config = dict(
    encoder_arch='convnext',
    model="model that answers yes/no questions on an image's attributes",
    dataset='telescope images of galaxies (Galaxy Zoo DECaLS)',
    train_examples=44167,
    image_size=64,
    crop_scale_min=1,
    horizontal_flip=True,
    rotation_deg=5,
    color_jitter=0.2,
    questions_per_image=8,
    encoder_isotropic=False,
    encoder_norm='layernorm',
    encoder_activation='gelu',
    encoder_mlp_ratio=3,
    encoder_inner_norm=False,
    encoder_patch_size=[4, 4],
    encoder_conv_stem=False,
    encoder_depths=[3, 6, 3],
    encoder_widths=[80, 160, 320],
    encoder_kernel_size=5,
    fusion='prefix',
    fusion_encoder_width=256,
    fusion_encoder_layers=8,
    fusion_encoder_norm='rmsnorm',
    fusion_encoder_norm_position='pre',
    fusion_encoder_activation='quick_gelu',
    fusion_encoder_mlp_ratio=4,
    fusion_encoder_head_dim=64,
    fusion_encoder_fused_qkv=False,
    fusion_encoder_bias='qkv',
    fusion_encoder_qk_norm=False,
    fusion_encoder_parallel_block=False,
    fusion_encoder_inner_norm=False,
    fusion_encoder_positions='learned',
    fusion_encoder_connector='mlp',
    init='lecun_normal',
    residual_init='scaled_by_depth',
    optimizer='adamw',
    learning_rate=0.00092,
    beta1=0.9,
    beta2=0.999,
    eps=1e-08,
    max_steps=12900,
    batch_size=256,
    epochs=74.8,
    lr_schedule='poly',
    final_lr_fraction=0.01,
    warmup_steps=640,
    weight_decay=0.2,
)
Rows from block 3 of the fusion encoder, named by matrix and row number. Each number is 200 + 30 x the weight over its row's rms, rounded and kept within 0 to 999. All counts start at 0. After the name is the row's rms in percent of the matrix's.
# fc2: MLP down (fusion_encoder.blocks.3.mlp.fc2.weight, 256x1024), inputs 572-623
fc2.86,097,194,155,195,188,192,198,201,223,179,208,209,212,194,188,211,209,244,263,191,196,169,178,166,186,151,193,189,167,197,230,211,204,166,148,172,169,54,190,216,201,148,196,217,125,274,143,210,202,201,184,178,199
fc2.87,093,212,335,219,212,217,244,214,190,186,202,178,192,239,185,157,227,184,198,223,167,206,221,212,180,229,203,192,231,208,207,187,248,189,193,163,199,200,194,207,206,269,174,213,190,145,223,227,211,206,188,257,191
fc2.88,142,203,238,182,193,166,147,223,212,164,209,189,193,193,158,208,213,204,185,153,191,160,188,210,144,183,197,201,145,194,193,199,197,194,161,118,168,114,177,201,219,217,208,218,207,230,136,192,187,225,219,196,197
fc2.89,118,219,308,205,192,241,225,212,214,208,222,375,208,187,215,198,219,211,162,248,180,139,186,201,202,243,219,167,197,215,203,181,220,192,191,190,183,209,222,218,197,249,220,222,188,161,242,220,212,212,201,139,181
fc2.90,066,198,199,214,187,214,176,180,210,178,192,351,201,191,224,190,220,194,179,221,255,187,160,187,180,183,207,212,187,191,207,185,208,177,104,177,146,213,193,236,234,255,220,194,181,190,126,172,215,202,195,192,206
fc2.91,101,203,237,196,183,214,182,223,190,167,197,63,182,210,186,187,197,205,153,175,124,209,233,213,235,203,177,206,185,208,217,184,280,201,227,239,261,289,210,202,214,189,239,187,192,151,224,185,180,219,182,191,201
fc2.92,104,161,112,187,188,185,187,195,191,200,204,101,185,227,246,202,226,171,196,223,176,256,220,227,212,191,163,198,195,198,187,168,224,188,203,153,166,184,193,172,214,107,212,201,207,208,103,217,186,198,179,206,189
fc2.93,106,178,87,208,207,224,221,186,241,227,190,211,200,175,174,215,208,205,172,216,220,215,215,206,161,191,236,209,225,204,220,201,215,208,244,120,170,190,240,180,186,199,194,201,220,203,0,228,200,227,212,242,210
fc2.94,091,196,186,242,173,196,207,196,190,248,222,286,212,199,176,153,177,198,211,177,185,163,193,202,211,197,200,233,212,214,229,196,279,185,210,209,203,196,229,250,214,265,218,197,160,176,223,188,198,206,194,204,167
fc2.95,062,208,223,208,192,188,203,202,214,200,198,72,195,197,201,198,213,176,229,209,174,244,212,233,207,190,197,206,182,204,189,189,195,176,188,221,213,209,190,195,234,125,190,213,266,203,302,197,215,199,195,225,231
fc2.96,078,243,227,207,181,202,186,217,205,234,192,138,221,213,200,228,209,197,210,188,180,251,185,227,181,192,196,206,177,214,197,164,187,184,171,154,189,100,172,170,212,211,147,199,182,188,78,201,223,227,171,235,162
fc2.97,081,228,368,202,194,158,223,241,209,143,195,145,187,172,183,219,215,184,173,195,194,165,176,204,172,199,211,223,192,177,211,236,175,207,169,219,233,261,163,201,198,262,226,189,189,213,266,195,202,209,196,172,232
fc2.98,092,208,318,196,211,226,207,198,212,209,185,181,207,188,223,195,214,220,163,208,225,189,210,213,223,197,191,202,212,229,156,165,223,190,275,277,201,205,240,222,188,184,180,232,205,213,145,205,213,198,180,180,224
fc2.99,135,197,128,220,187,183,155,190,201,175,192,240,209,197,229,170,200,216,214,239,195,203,217,199,254,218,217,202,196,178,198,199,228,172,181,291,235,195,204,214,200,153,195,182,214,146,299,206,197,201,198,172,190
fc2.100,100,197,180,207,201,195,186,186,199,126,203,217,211,205,211,176,213,180,180,216,213,163,187,180,196,188,205,191,190,195,225,206,245,211,205,212,204,227,201,258,187,208,247,173,195,187,350,192,197,197,217,181,209
fc2.101,112,195,224,182,219,197,189,222,204,138,212,128,214,212,207,231,217,184,218,190,231,243,207,209,169,208,194,202,189,205,209,215,186,221,198,86,182,177,180,205,205,95,199,194,226,275,183,204,196,182,208,250,218
fc2.102,105,216,130,211,190,243,205,220,195,226,167,233,191,202,207,196,198,209,215,175,189,300,216,204,240,228,195,206,188,191,198,185,197,176,261,155,185,137,191,235,192,253,164,208,180,210,187,240,223,208,206,172,218
fc2.103,110,202,94,195,202,231,233,184,223,185,186,111,190,207,205,168,190,200,189,177,168,228,192,190,220,224,203,192,190,221,210,192,247,179,327,129,193,122,200,195,192,201,197,216,182,211,171,198,221,228,220,200,181
fc2.104,060,202,173,174,183,217,198,198,159,164,198,187,175,219,188,205,210,193,253,194,244,229,230,231,227,255,184,205,206,174,203,212,203,218,247,190,207,232,215,170,168,71,191,210,188,218,164,213,171,219,223,222,215
fc2.105,056,180,231,187,166,204,160,242,181,222,212,231,191,241,188,186,205,220,253,216,198,169,291,162,199,239,217,207,192,223,201,188,214,203,252,205,196,231,180,171,212,111,174,195,199,192,244,180,177,174,227,212,161
fc2.106,097,221,193,189,194,193,228,194,238,178,188,227,210,221,178,186,190,206,180,187,207,192,185,217,162,200,239,193,123,192,197,197,247,222,201,58,227,153,176,257,229,159,227,189,186,156,180,194,206,210,217,163,182
fc2.107,104,210,213,233,204,175,145,186,210,110,196,172,174,228,168,205,189,185,257,183,198,126,158,205,176,195,205,199,181,202,225,222,258,194,109,210,237,228,203,183,203,193,204,189,214,181,196,213,201,221,166,200,173
fc2.108,066,211,348,174,219,174,166,194,208,223,186,158,186,207,226,177,198,209,202,224,159,207,229,264,216,190,151,198,186,222,187,215,160,174,198,326,217,243,160,175,210,179,164,178,267,204,314,180,170,210,174,191,211
fc2.109,068,179,305,198,182,206,167,204,187,165,194,181,187,231,200,184,191,168,214,244,170,147,215,211,203,190,202,178,269,200,213,205,182,200,187,315,246,231,233,202,177,118,203,162,178,144,175,183,181,143,199,191,193
fc2.110,104,198,173,212,222,163,128,194,215,178,194,158,217,207,200,188,200,206,252,150,191,198,145,200,178,166,216,221,173,210,167,191,212,203,92,194,156,142,185,228,207,150,192,196,142,201,216,214,193,205,199,175,186
fc2.111,068,214,164,222,221,218,187,212,219,174,187,291,191,246,156,186,217,217,235,195,225,172,208,218,161,196,232,207,233,205,206,211,227,192,206,244,251,167,219,196,227,177,225,215,223,230,195,171,207,206,205,250,165
fc2.112,094,216,169,209,215,229,227,201,213,222,214,167,175,213,231,216,199,221,190,177,164,202,221,215,222,214,194,194,224,189,240,181,243,208,220,132,200,74,189,226,173,214,210,196,169,192,110,195,223,213,220,207,211
fc2.113,225,195,171,215,195,195,195,218,218,156,210,142,208,174,132,180,219,204,129,180,183,162,194,192,130,150,229,207,170,193,195,210,207,197,168,126,192,175,198,131,201,156,214,195,189,149,142,196,214,204,189,177,197
fc2.114,117,204,282,218,210,198,221,208,204,219,192,219,207,212,223,222,181,191,226,241,200,303,195,226,257,244,214,192,249,222,237,182,189,209,213,211,204,122,218,180,202,249,159,189,228,185,240,191,216,212,243,225,200
fc2.115,110,193,222,174,207,179,187,208,189,172,225,197,186,194,143,182,207,196,189,144,196,158,204,205,158,186,194,200,143,196,182,201,164,185,214,161,195,140,195,167,206,220,222,212,189,187,118,192,217,186,211,150,169
fc2.116,079,209,154,201,198,229,202,184,214,236,193,256,169,199,180,185,194,220,210,211,190,193,241,205,210,189,210,208,189,208,261,204,208,192,203,261,222,223,212,211,190,201,221,202,206,205,185,186,235,219,204,193,231
fc2.117,074,224,199,204,218,203,218,201,189,205,227,245,201,175,224,190,215,204,173,232,209,203,163,228,209,210,229,199,185,178,217,202,190,183,160,157,100,83,177,148,184,273,207,202,223,237,175,194,200,192,205,178,210
fc2.118,113,205,208,223,209,218,223,209,228,201,203,254,211,144,197,219,214,194,204,221,160,181,152,207,199,219,242,188,222,203,220,171,230,212,239,152,166,173,237,189,189,312,180,210,207,184,179,198,193,169,220,229,164
fc2.119,122,209,161,174,207,225,106,189,217,117,202,154,201,198,161,207,198,195,254,147,168,153,231,172,205,196,182,205,174,188,226,211,199,201,208,192,135,147,173,210,206,194,214,189,142,238,166,173,201,220,197,189,230
fc2.120,110,211,261,206,194,207,159,181,208,166,213,250,230,161,166,176,193,220,196,187,203,154,154,182,200,161,219,180,171,211,193,207,209,204,121,272,158,217,231,239,213,299,180,203,188,195,259,203,238,184,217,158,187
fc2.121,107,194,261,181,203,207,239,211,208,238,196,347,182,185,211,221,192,196,161,182,272,285,189,202,163,224,191,192,223,219,206,189,196,209,252,79,155,206,217,251,215,231,172,206,216,255,163,219,205,199,224,265,216
fc2.122,070,180,270,192,216,184,186,214,190,139,189,159,217,180,173,220,191,216,142,131,226,209,199,219,188,191,197,190,239,178,208,197,178,207,148,149,138,240,208,125,208,256,196,213,200,216,207,188,178,168,229,221,247
fc2.123,113,192,82,218,192,203,196,198,184,157,210,150,210,228,171,163,196,210,212,180,175,157,207,197,235,197,180,188,179,216,204,208,247,192,278,214,211,163,187,154,201,156,213,218,138,173,194,189,209,243,198,202,186
fc2.124,088,189,191,201,202,230,254,191,187,175,210,214,220,207,241,192,217,200,207,198,187,293,233,223,213,162,196,200,251,195,185,196,210,208,235,227,219,193,188,175,220,291,228,207,257,255,235,227,193,204,177,269,216
fc2.125,071,174,144,219,224,179,152,190,197,186,191,182,197,181,185,239,196,169,221,193,213,174,187,127,201,176,183,233,193,213,208,217,215,193,183,237,190,251,231,241,177,249,227,170,154,157,356,201,203,191,219,153,219
fc2.126,137,200,357,184,217,164,191,182,173,224,193,214,201,215,218,232,169,189,194,180,190,184,170,187,202,234,158,190,197,203,182,171,162,206,228,184,201,215,203,211,224,178,198,236,228,220,167,190,204,178,194,196,187
fc2.127,132,219,193,217,193,157,155,201,188,139,201,168,201,191,224,195,209,200,217,204,200,127,186,197,210,205,190,204,196,181,163,202,213,176,203,250,231,241,164,156,205,179,176,225,195,169,271,214,190,208,201,180,185
fc2.128,116,198,106,204,206,216,219,194,204,205,209,196,207,221,166,197,163,209,146,177,246,191,192,193,207,234,213,195,198,211,193,214,251,214,287,204,231,239,223,232,175,133,223,223,172,227,198,195,194,195,204,198,204
fc2.129,076,190,86,200,204,250,239,199,229,253,186,242,217,143,211,194,215,212,146,178,202,220,201,183,208,217,235,208,203,187,203,169,174,218,253,249,219,216,219,173,171,297,205,228,194,196,226,185,233,219,204,160,188
fc2.130,115,217,225,201,268,208,186,215,229,243,192,233,171,213,216,207,207,185,214,181,223,196,228,195,159,199,180,212,212,193,212,209,213,214,203,201,185,228,208,214,189,261,185,220,201,173,258,191,207,220,197,244,196
fc2.131,065,213,270,204,190,192,227,191,212,211,210,214,185,188,251,145,210,179,180,226,190,208,249,162,254,216,204,172,255,211,241,204,188,175,218,290,196,300,195,226,190,179,163,173,189,155,315,221,176,221,220,234,197
fc2.132,098,212,173,197,222,187,181,214,215,91,186,134,206,221,216,190,218,203,193,178,223,172,184,205,165,168,199,203,168,191,174,200,185,205,203,191,253,213,184,96,214,139,197,205,176,185,259,187,188,208,214,182,176
fc2.133,103,206,184,210,186,184,231,190,186,261,201,229,188,263,253,192,195,201,204,233,205,241,267,202,213,200,183,203,223,209,252,192,170,195,152,268,223,236,204,213,213,201,189,198,229,179,258,235,188,188,186,175,182
fc2.134,084,187,235,214,200,212,212,173,191,191,160,98,210,196,165,197,230,195,189,192,179,208,160,221,224,196,235,236,189,188,212,196,254,173,236,220,176,216,183,207,231,229,240,186,174,219,171,181,183,190,185,211,169
fc2.135,093,198,187,217,206,200,218,196,198,204,179,162,200,169,177,207,198,185,212,155,169,204,146,171,220,169,226,222,212,206,209,178,210,196,219,213,139,109,200,119,212,198,202,225,171,264,116,219,193,220,216,182,175
fc2.136,072,204,382,213,182,190,279,206,220,271,216,294,209,220,232,182,192,171,185,213,188,229,100,185,196,226,195,223,234,188,142,181,216,221,154,212,214,208,177,224,231,175,205,177,161,225,139,207,183,215,183,208,179
fc2.137,112,203,323,182,192,210,209,196,218,191,221,186,207,162,159,182,207,221,171,179,198,174,191,202,132,180,186,179,152,193,181,229,193,223,146,161,158,161,151,200,194,320,187,181,180,204,197,181,188,193,188,186,199
fc2.138,088,221,258,199,186,215,194,205,226,186,220,245,179,223,219,187,181,216,194,211,162,181,199,198,194,165,219,204,187,190,223,193,151,208,185,193,205,163,209,169,211,61,179,220,157,183,214,194,225,220,226,199,173
fc2.139,071,192,303,169,211,194,201,211,174,224,213,193,170,209,192,228,189,177,181,155,185,235,219,232,202,192,177,193,226,187,176,185,217,209,264,187,213,262,193,194,282,245,154,188,175,174,179,221,184,216,202,235,217
fc2.140,135,205,335,215,191,200,172,202,176,179,212,209,217,198,202,199,200,180,184,220,185,194,214,147,244,139,228,211,218,191,198,166,192,210,165,282,196,251,217,217,215,291,165,190,202,187,249,203,236,208,219,188,159
fc2.141,095,188,150,201,234,181,185,210,207,185,243,216,226,183,168,195,182,171,191,162,243,180,204,195,170,231,177,230,183,216,187,188,236,253,282,185,208,204,196,220,222,126,222,165,154,214,199,175,193,202,202,172,187
fc2.142,090,202,188,188,191,226,264,197,197,176,205,174,202,170,207,208,198,212,190,105,228,197,212,193,234,208,203,191,164,209,204,202,201,180,311,184,161,209,194,245,184,195,199,212,193,241,156,190,214,203,210,169,185
fc2.143,106,186,109,194,220,220,154,201,181,151,223,196,220,216,219,227,184,188,261,205,211,193,211,185,230,212,162,207,207,186,223,153,190,171,251,221,216,223,204,135,208,150,172,222,165,246,222,216,183,195,173,204,225
fc2.144,069,212,327,200,205,196,212,168,205,276,221,235,218,198,204,178,212,214,228,217,210,227,242,245,196,229,224,222,222,212,201,202,207,206,210,208,240,218,180,204,193,154,178,177,221,220,126,201,228,212,201,212,184
fc2.145,082,176,149,190,218,155,189,198,227,191,210,189,216,209,144,205,236,224,203,225,197,112,196,202,127,178,236,195,207,185,206,190,182,203,110,212,210,190,200,178,191,147,222,183,207,210,117,179,200,226,166,196,186
fc2.146,131,200,294,189,199,247,192,178,178,208,198,259,195,208,233,203,183,252,206,207,215,283,215,193,251,221,208,173,233,184,201,224,179,178,185,244,207,198,185,221,189,268,155,199,226,176,243,184,211,215,211,179,200
fc2.147,107,203,112,200,179,191,178,209,205,186,198,133,224,182,199,186,178,208,203,189,218,201,196,191,198,214,211,197,206,189,199,192,222,225,248,152,178,200,199,183,202,80,202,196,124,214,174,191,196,207,188,177,184
fc2.148,068,205,183,210,177,173,149,187,201,173,199,165,213,215,212,185,196,164,231,213,203,255,180,166,177,187,181,209,263,181,188,167,194,187,171,211,184,245,198,230,202,140,190,189,194,244,182,212,163,206,173,202,192
fc2.149,091,192,140,211,172,192,194,192,189,218,196,252,199,155,202,200,198,160,189,168,224,216,175,168,186,190,231,206,207,187,181,211,168,202,197,140,149,265,219,203,204,257,194,215,146,221,205,218,176,205,185,188,204
fc2.150,098,181,264,197,187,232,230,217,174,184,211,90,195,204,173,213,195,187,206,189,177,199,198,220,182,155,219,190,268,217,200,215,168,209,201,137,206,168,233,172,192,227,239,206,205,244,34,222,175,207,240,208,215
fc2.151,072,231,254,207,208,182,194,219,227,248,191,193,222,248,209,246,212,245,195,203,219,225,152,207,214,174,223,196,207,204,193,196,194,200,149,283,253,180,219,231,210,155,204,180,184,212,200,223,201,201,190,237,241
fc2.152,104,174,185,191,235,215,214,178,199,181,185,273,189,180,192,174,198,252,198,207,179,199,187,219,196,201,202,188,190,222,204,201,176,196,239,250,205,171,196,226,200,277,227,204,204,197,231,183,209,191,209,204,168
fc2.153,110,199,216,196,201,207,190,228,202,211,187,232,208,183,115,173,190,204,199,180,175,161,186,169,192,194,211,193,132,197,181,200,206,176,200,175,184,183,191,341,175,116,243,186,167,223,164,197,198,210,184,159,185
fc2.154,111,223,187,216,196,203,296,197,210,195,197,198,184,201,177,208,195,187,174,207,209,187,207,213,169,213,215,184,209,207,208,199,195,194,275,118,246,250,217,251,193,210,225,213,210,208,138,204,196,205,191,181,203
fc2.155,139,194,138,209,205,156,216,195,210,199,201,84,216,184,194,213,216,205,182,232,159,217,199,206,178,178,213,197,179,201,170,210,184,189,202,176,188,226,203,135,191,298,203,201,162,156,176,208,190,213,182,166,201
fc2.156,106,218,200,190,195,177,215,200,196,169,170,57,192,185,185,233,210,181,194,196,160,211,221,218,184,246,202,205,216,186,181,202,171,190,230,167,215,219,159,168,199,136,206,190,215,212,173,175,178,201,212,225,216
fc2.157,186,197,271,188,204,206,197,195,174,256,198,313,208,222,251,224,186,197,255,206,219,213,216,195,235,228,178,197,247,199,211,187,173,196,204,210,191,209,231,229,198,239,158,205,204,239,217,194,201,192,199,224,205
fc2.158,143,180,228,214,205,192,205,183,209,198,217,240,186,200,163,189,218,209,183,176,210,144,176,170,150,133,211,202,182,208,221,183,198,197,92,210,160,202,188,187,185,334,155,171,170,167,201,195,205,225,200,184,206
fc2.159,068,209,209,206,209,205,194,199,183,209,173,256,191,213,169,207,178,220,210,226,194,183,183,193,215,179,185,223,195,172,221,203,197,190,126,296,241,241,224,208,198,335,247,187,236,153,211,188,225,211,220,187,200
fc2.160,077,212,220,185,193,207,234,196,226,235,220,202,226,214,139,200,219,182,238,187,160,146,178,186,168,145,228,193,180,196,147,206,193,186,162,29,201,98,223,172,212,291,174,246,206,186,11,174,187,177,177,192,183
fc2.161,068,201,252,197,209,191,182,206,187,171,209,69,201,221,173,202,184,193,197,139,149,182,228,187,181,171,220,176,202,166,159,187,182,194,208,181,151,187,179,192,173,132,178,174,231,224,206,214,193,230,200,213,192
fc2.162,124,206,268,184,211,213,206,221,233,186,208,263,204,205,249,197,194,204,203,213,212,210,195,211,206,206,248,181,211,210,199,187,241,211,145,228,209,213,211,267,196,209,166,225,217,241,245,189,205,191,201,183,165
fc2.163,088,196,117,192,184,154,206,201,204,60,203,186,191,209,211,210,203,191,277,290,218,154,170,185,151,199,220,201,196,216,193,189,203,222,238,175,223,154,214,220,186,155,207,190,163,182,195,182,171,190,226,223,203
fc2.164,131,203,232,211,209,208,176,216,192,118,216,133,192,191,185,176,187,204,203,211,158,104,199,180,180,204,184,202,197,200,194,202,249,185,199,229,219,189,204,218,195,197,238,182,207,234,199,192,196,219,203,203,200
fc2.165,099,185,119,220,176,125,199,209,219,279,201,154,183,190,203,205,229,193,184,234,216,199,180,208,163,167,232,197,223,194,241,234,182,208,154,207,199,145,213,141,187,184,209,200,178,144,143,211,185,212,196,220,222
fc2.166,058,185,142,218,209,176,222,196,214,231,198,235,234,152,161,238,155,190,191,193,220,186,133,187,191,201,204,221,174,226,204,199,230,223,196,184,215,217,209,190,216,330,255,183,228,173,152,190,210,212,197,197,197
fc2.167,104,181,249,249,205,172,182,219,207,194,202,220,218,168,180,226,209,167,175,223,208,162,172,192,152,145,212,204,263,182,240,170,175,190,119,224,196,271,221,172,221,313,192,192,178,161,186,202,198,197,215,202,177
fc2.168,090,204,214,228,210,185,258,210,222,249,189,135,172,231,160,195,200,195,171,172,199,175,209,192,188,163,164,212,227,192,194,214,262,175,149,207,194,239,192,208,205,241,190,181,219,203,184,207,190,237,222,196,221
fc2.169,059,189,124,165,211,249,167,176,183,226,196,255,219,144,200,230,191,238,185,182,203,222,183,222,170,222,237,203,173,193,208,199,196,243,194,150,188,175,211,223,220,283,237,225,237,230,131,221,218,211,235,204,227
fc2.170,080,199,177,189,208,195,138,186,200,147,212,58,203,216,203,197,224,193,195,206,184,148,239,219,188,207,187,206,181,201,195,200,162,196,200,215,241,184,185,224,212,97,194,200,206,221,286,183,170,191,161,232,205
fc2.171,077,218,98,194,201,227,205,201,216,172,189,76,177,248,165,182,184,165,217,178,188,198,234,174,223,184,210,187,199,202,186,185,249,183,286,159,195,179,215,218,192,88,216,192,202,269,158,215,191,205,209,220,219
fc2.172,131,195,213,203,230,191,201,206,188,194,225,186,229,214,195,215,193,191,221,231,201,161,216,206,217,273,186,207,223,200,189,215,208,213,175,249,251,239,198,163,186,110,221,164,232,169,210,189,210,161,196,232,215
fc2.173,085,208,284,197,197,202,209,186,190,271,193,206,176,222,234,196,202,185,227,172,202,222,213,193,195,226,227,188,227,199,176,207,192,207,230,241,206,205,187,214,194,186,149,195,166,178,211,215,197,203,190,206,192
fc2.174,068,216,168,169,177,195,256,225,182,320,162,182,206,154,223,217,193,169,184,219,189,237,221,167,221,197,142,225,248,203,229,214,149,198,258,149,223,298,224,207,206,212,191,192,156,186,139,226,182,215,194,185,204
fc2.175,088,218,299,225,194,160,184,218,187,73,207,194,202,194,184,180,213,187,167,194,194,157,176,235,204,201,184,199,188,219,191,190,214,214,130,291,226,283,177,164,186,238,214,193,263,155,236,196,188,193,205,200,202
fc2.176,149,208,183,230,194,173,226,203,203,206,188,175,204,215,202,183,203,224,198,286,188,207,190,242,187,254,209,201,164,202,205,214,182,191,193,203,258,274,209,229,198,48,235,200,242,195,202,184,211,181,177,188,191
fc2.177,134,210,151,211,188,206,242,198,201,236,168,146,214,170,148,213,208,203,209,188,166,205,200,189,181,188,210,218,211,189,190,227,194,219,241,109,205,160,212,174,198,290,197,236,171,209,49,224,199,211,198,210,159
fc2.178,110,208,219,163,218,242,229,218,239,212,188,199,221,199,173,192,214,207,145,184,198,195,200,180,150,189,202,189,145,212,200,208,187,211,222,153,168,160,175,237,215,100,219,209,180,228,195,183,202,234,201,204,239
fc2.179,098,207,242,187,195,177,159,215,215,193,198,126,168,225,201,189,210,179,222,257,200,184,229,232,255,217,196,179,198,184,212,213,207,198,125,279,258,281,168,202,204,149,175,181,263,199,331,203,182,214,187,216,217
fc2.180,075,166,209,205,202,161,182,191,212,150,200,264,215,195,223,215,210,230,230,205,226,148,153,186,207,213,228,203,209,224,192,205,206,196,216,257,239,234,253,225,167,209,192,184,172,156,251,199,200,190,213,181,137
fc2.181,131,210,90,199,222,195,181,203,212,196,190,183,213,234,170,188,198,215,197,223,205,187,230,208,229,194,198,180,188,217,212,184,205,207,150,218,252,154,222,202,207,204,222,180,212,153,216,199,210,196,204,191,215
fc2.182,194,204,268,199,202,200,213,175,174,259,197,267,213,220,277,226,167,205,270,219,223,247,204,206,246,248,180,193,248,221,199,197,175,198,263,235,209,258,215,264,210,201,173,221,216,224,255,209,206,184,200,224,193
fc2.183,112,218,92,194,239,179,168,189,184,178,225,135,206,207,180,242,208,157,215,218,192,186,211,194,149,229,189,196,253,209,183,198,208,213,251,148,178,243,217,140,197,89,197,186,180,223,129,209,187,207,221,229,210
fc2.184,092,212,213,186,210,159,178,199,170,217,214,220,186,180,208,217,202,201,218,179,210,211,194,201,196,195,174,200,211,177,250,167,161,192,104,344,207,206,143,152,204,291,184,168,217,170,203,235,179,214,205,287,213
fc2.185,074,205,203,182,190,202,233,225,203,225,188,117,175,187,148,228,229,175,189,189,156,212,198,185,173,158,214,187,208,194,176,203,183,219,259,112,160,159,214,124,186,216,200,205,188,160,129,214,190,218,182,181,212
fc2.186,076,202,253,188,193,179,258,217,198,274,213,219,204,195,161,182,186,223,176,206,212,187,226,219,163,235,176,194,193,198,151,183,213,192,207,97,213,183,191,196,215,219,211,202,217,178,140,180,221,216,208,212,178
fc2.187,068,226,147,205,188,204,173,196,214,198,205,237,218,181,210,235,224,191,228,191,231,196,178,209,216,187,229,193,205,175,198,188,238,220,116,199,190,108,202,297,219,253,206,175,146,267,219,213,204,224,219,180,191
fc2.188,143,219,109,191,217,218,202,199,224,175,188,135,179,195,192,199,184,187,202,222,180,232,219,186,197,223,185,210,198,199,217,188,219,215,243,215,209,193,184,152,193,118,212,154,218,241,197,187,195,220,188,193,235
fc2.189,109,197,149,215,205,206,237,194,213,138,203,43,199,167,184,225,231,195,197,199,178,209,192,176,184,168,232,208,171,192,189,198,201,217,218,112,159,107,171,154,181,156,202,207,203,245,144,214,210,200,226,218,194
fc2.190,148,200,157,221,208,160,201,203,215,231,213,198,220,146,212,214,213,226,196,166,238,194,148,182,197,211,243,213,200,205,185,173,175,214,252,203,173,210,188,188,249,151,176,205,159,196,200,223,192,218,208,180,184
fc2.191,071,211,160,200,206,181,172,176,222,150,207,195,186,193,212,208,161,201,208,242,192,186,137,228,189,192,228,210,144,216,171,153,230,205,204,187,198,171,183,181,151,358,229,207,202,153,233,195,204,206,204,183,199
fc2.192,069,177,305,217,193,204,229,208,189,219,230,299,195,126,169,212,210,204,184,253,247,202,214,185,191,228,218,216,249,209,216,222,180,180,237,202,169,233,199,202,212,113,180,209,183,214,221,166,191,220,214,167,201
fc2.193,077,202,145,158,225,144,167,202,218,219,192,156,180,228,183,208,212,198,146,216,202,195,249,221,246,217,204,243,233,175,204,227,188,176,245,280,289,205,176,146,201,15,224,192,223,154,165,185,215,193,218,228,203
fc2.194,101,192,250,181,236,228,205,209,221,187,188,225,166,213,164,223,206,211,196,194,176,196,194,187,168,186,190,202,169,185,186,213,208,194,92,242,205,191,213,225,198,355,205,208,231,224,281,204,214,201,180,197,195
fc2.195,115,182,226,191,198,191,200,198,205,206,195,245,202,181,197,198,207,202,196,218,218,166,203,196,176,190,208,174,182,201,189,187,184,169,134,158,201,211,178,167,195,157,212,175,245,192,160,191,197,220,183,176,189
fc2.196,132,198,149,209,207,197,180,217,218,163,211,133,204,201,180,176,219,194,185,191,216,133,186,214,169,159,219,196,187,194,226,212,246,166,133,233,240,259,220,194,217,141,209,198,182,173,222,202,219,227,220,168,171
fc2.197,105,193,197,217,205,148,216,204,212,175,202,161,203,180,194,210,200,188,202,200,219,214,163,184,178,201,204,228,226,209,209,201,197,201,147,252,170,274,198,271,197,133,203,172,207,248,213,197,198,188,170,215,193
fc2.198,092,199,235,209,180,187,225,183,211,179,194,89,228,207,236,206,189,199,157,201,186,244,195,206,223,229,219,222,173,198,180,215,164,185,230,201,204,166,199,219,209,109,215,224,214,244,197,173,230,202,210,185,213
fc2.199,117,199,414,203,202,164,209,201,182,209,207,186,183,201,187,208,198,202,193,205,189,212,199,224,177,186,178,195,205,209,216,215,224,207,179,133,193,218,233,195,199,245,194,220,264,164,138,193,193,183,213,231,166
fc2.200,068,205,83,186,179,210,202,220,230,165,181,202,166,159,205,195,190,169,144,168,204,215,185,215,206,152,185,172,153,213,176,221,218,199,150,149,192,125,187,183,214,358,235,194,224,198,118,210,197,226,181,212,242
fc2.201,078,181,222,190,193,219,176,230,203,224,204,227,229,236,199,230,192,228,185,223,220,247,256,175,197,192,188,208,184,220,183,218,201,211,174,176,216,212,203,258,201,185,207,214,198,225,217,198,200,197,214,155,193
fc2.202,125,203,199,187,199,194,164,209,207,197,175,179,212,201,170,198,193,209,225,215,181,174,226,203,209,228,171,197,180,186,193,207,204,185,145,224,197,188,198,181,227,223,174,197,184,174,159,189,203,195,191,225,244
fc2.203,120,216,215,194,220,168,159,219,209,196,218,223,229,256,204,207,199,180,306,200,222,180,203,220,194,201,162,203,212,222,172,209,186,216,120,281,242,180,196,293,208,179,173,174,206,220,260,211,188,185,178,217,197
fc2.204,105,193,317,198,180,202,251,206,204,183,177,83,234,204,214,191,199,194,178,229,183,196,214,233,209,225,181,218,190,203,193,205,207,206,166,255,238,223,218,181,190,210,167,189,242,218,228,197,241,207,218,226,183
fc2.205,096,217,229,206,221,241,189,182,247,275,207,293,234,207,207,217,201,198,227,172,218,233,174,211,146,238,202,208,217,195,202,177,208,201,264,76,183,199,218,274,201,149,186,209,151,219,174,199,206,200,237,225,208
fc2.206,110,192,328,211,184,215,286,208,193,207,194,218,207,211,195,202,209,184,194,211,205,225,200,199,191,179,179,188,248,202,212,205,162,191,190,198,182,262,211,257,205,302,218,180,211,210,184,183,212,215,206,191,193
fc2.207,066,221,60,205,193,225,268,234,208,195,201,267,200,196,203,198,225,165,227,252,225,181,176,146,220,187,202,216,204,225,231,168,231,182,259,55,164,205,214,138,213,138,241,221,198,203,92,212,186,187,220,177,210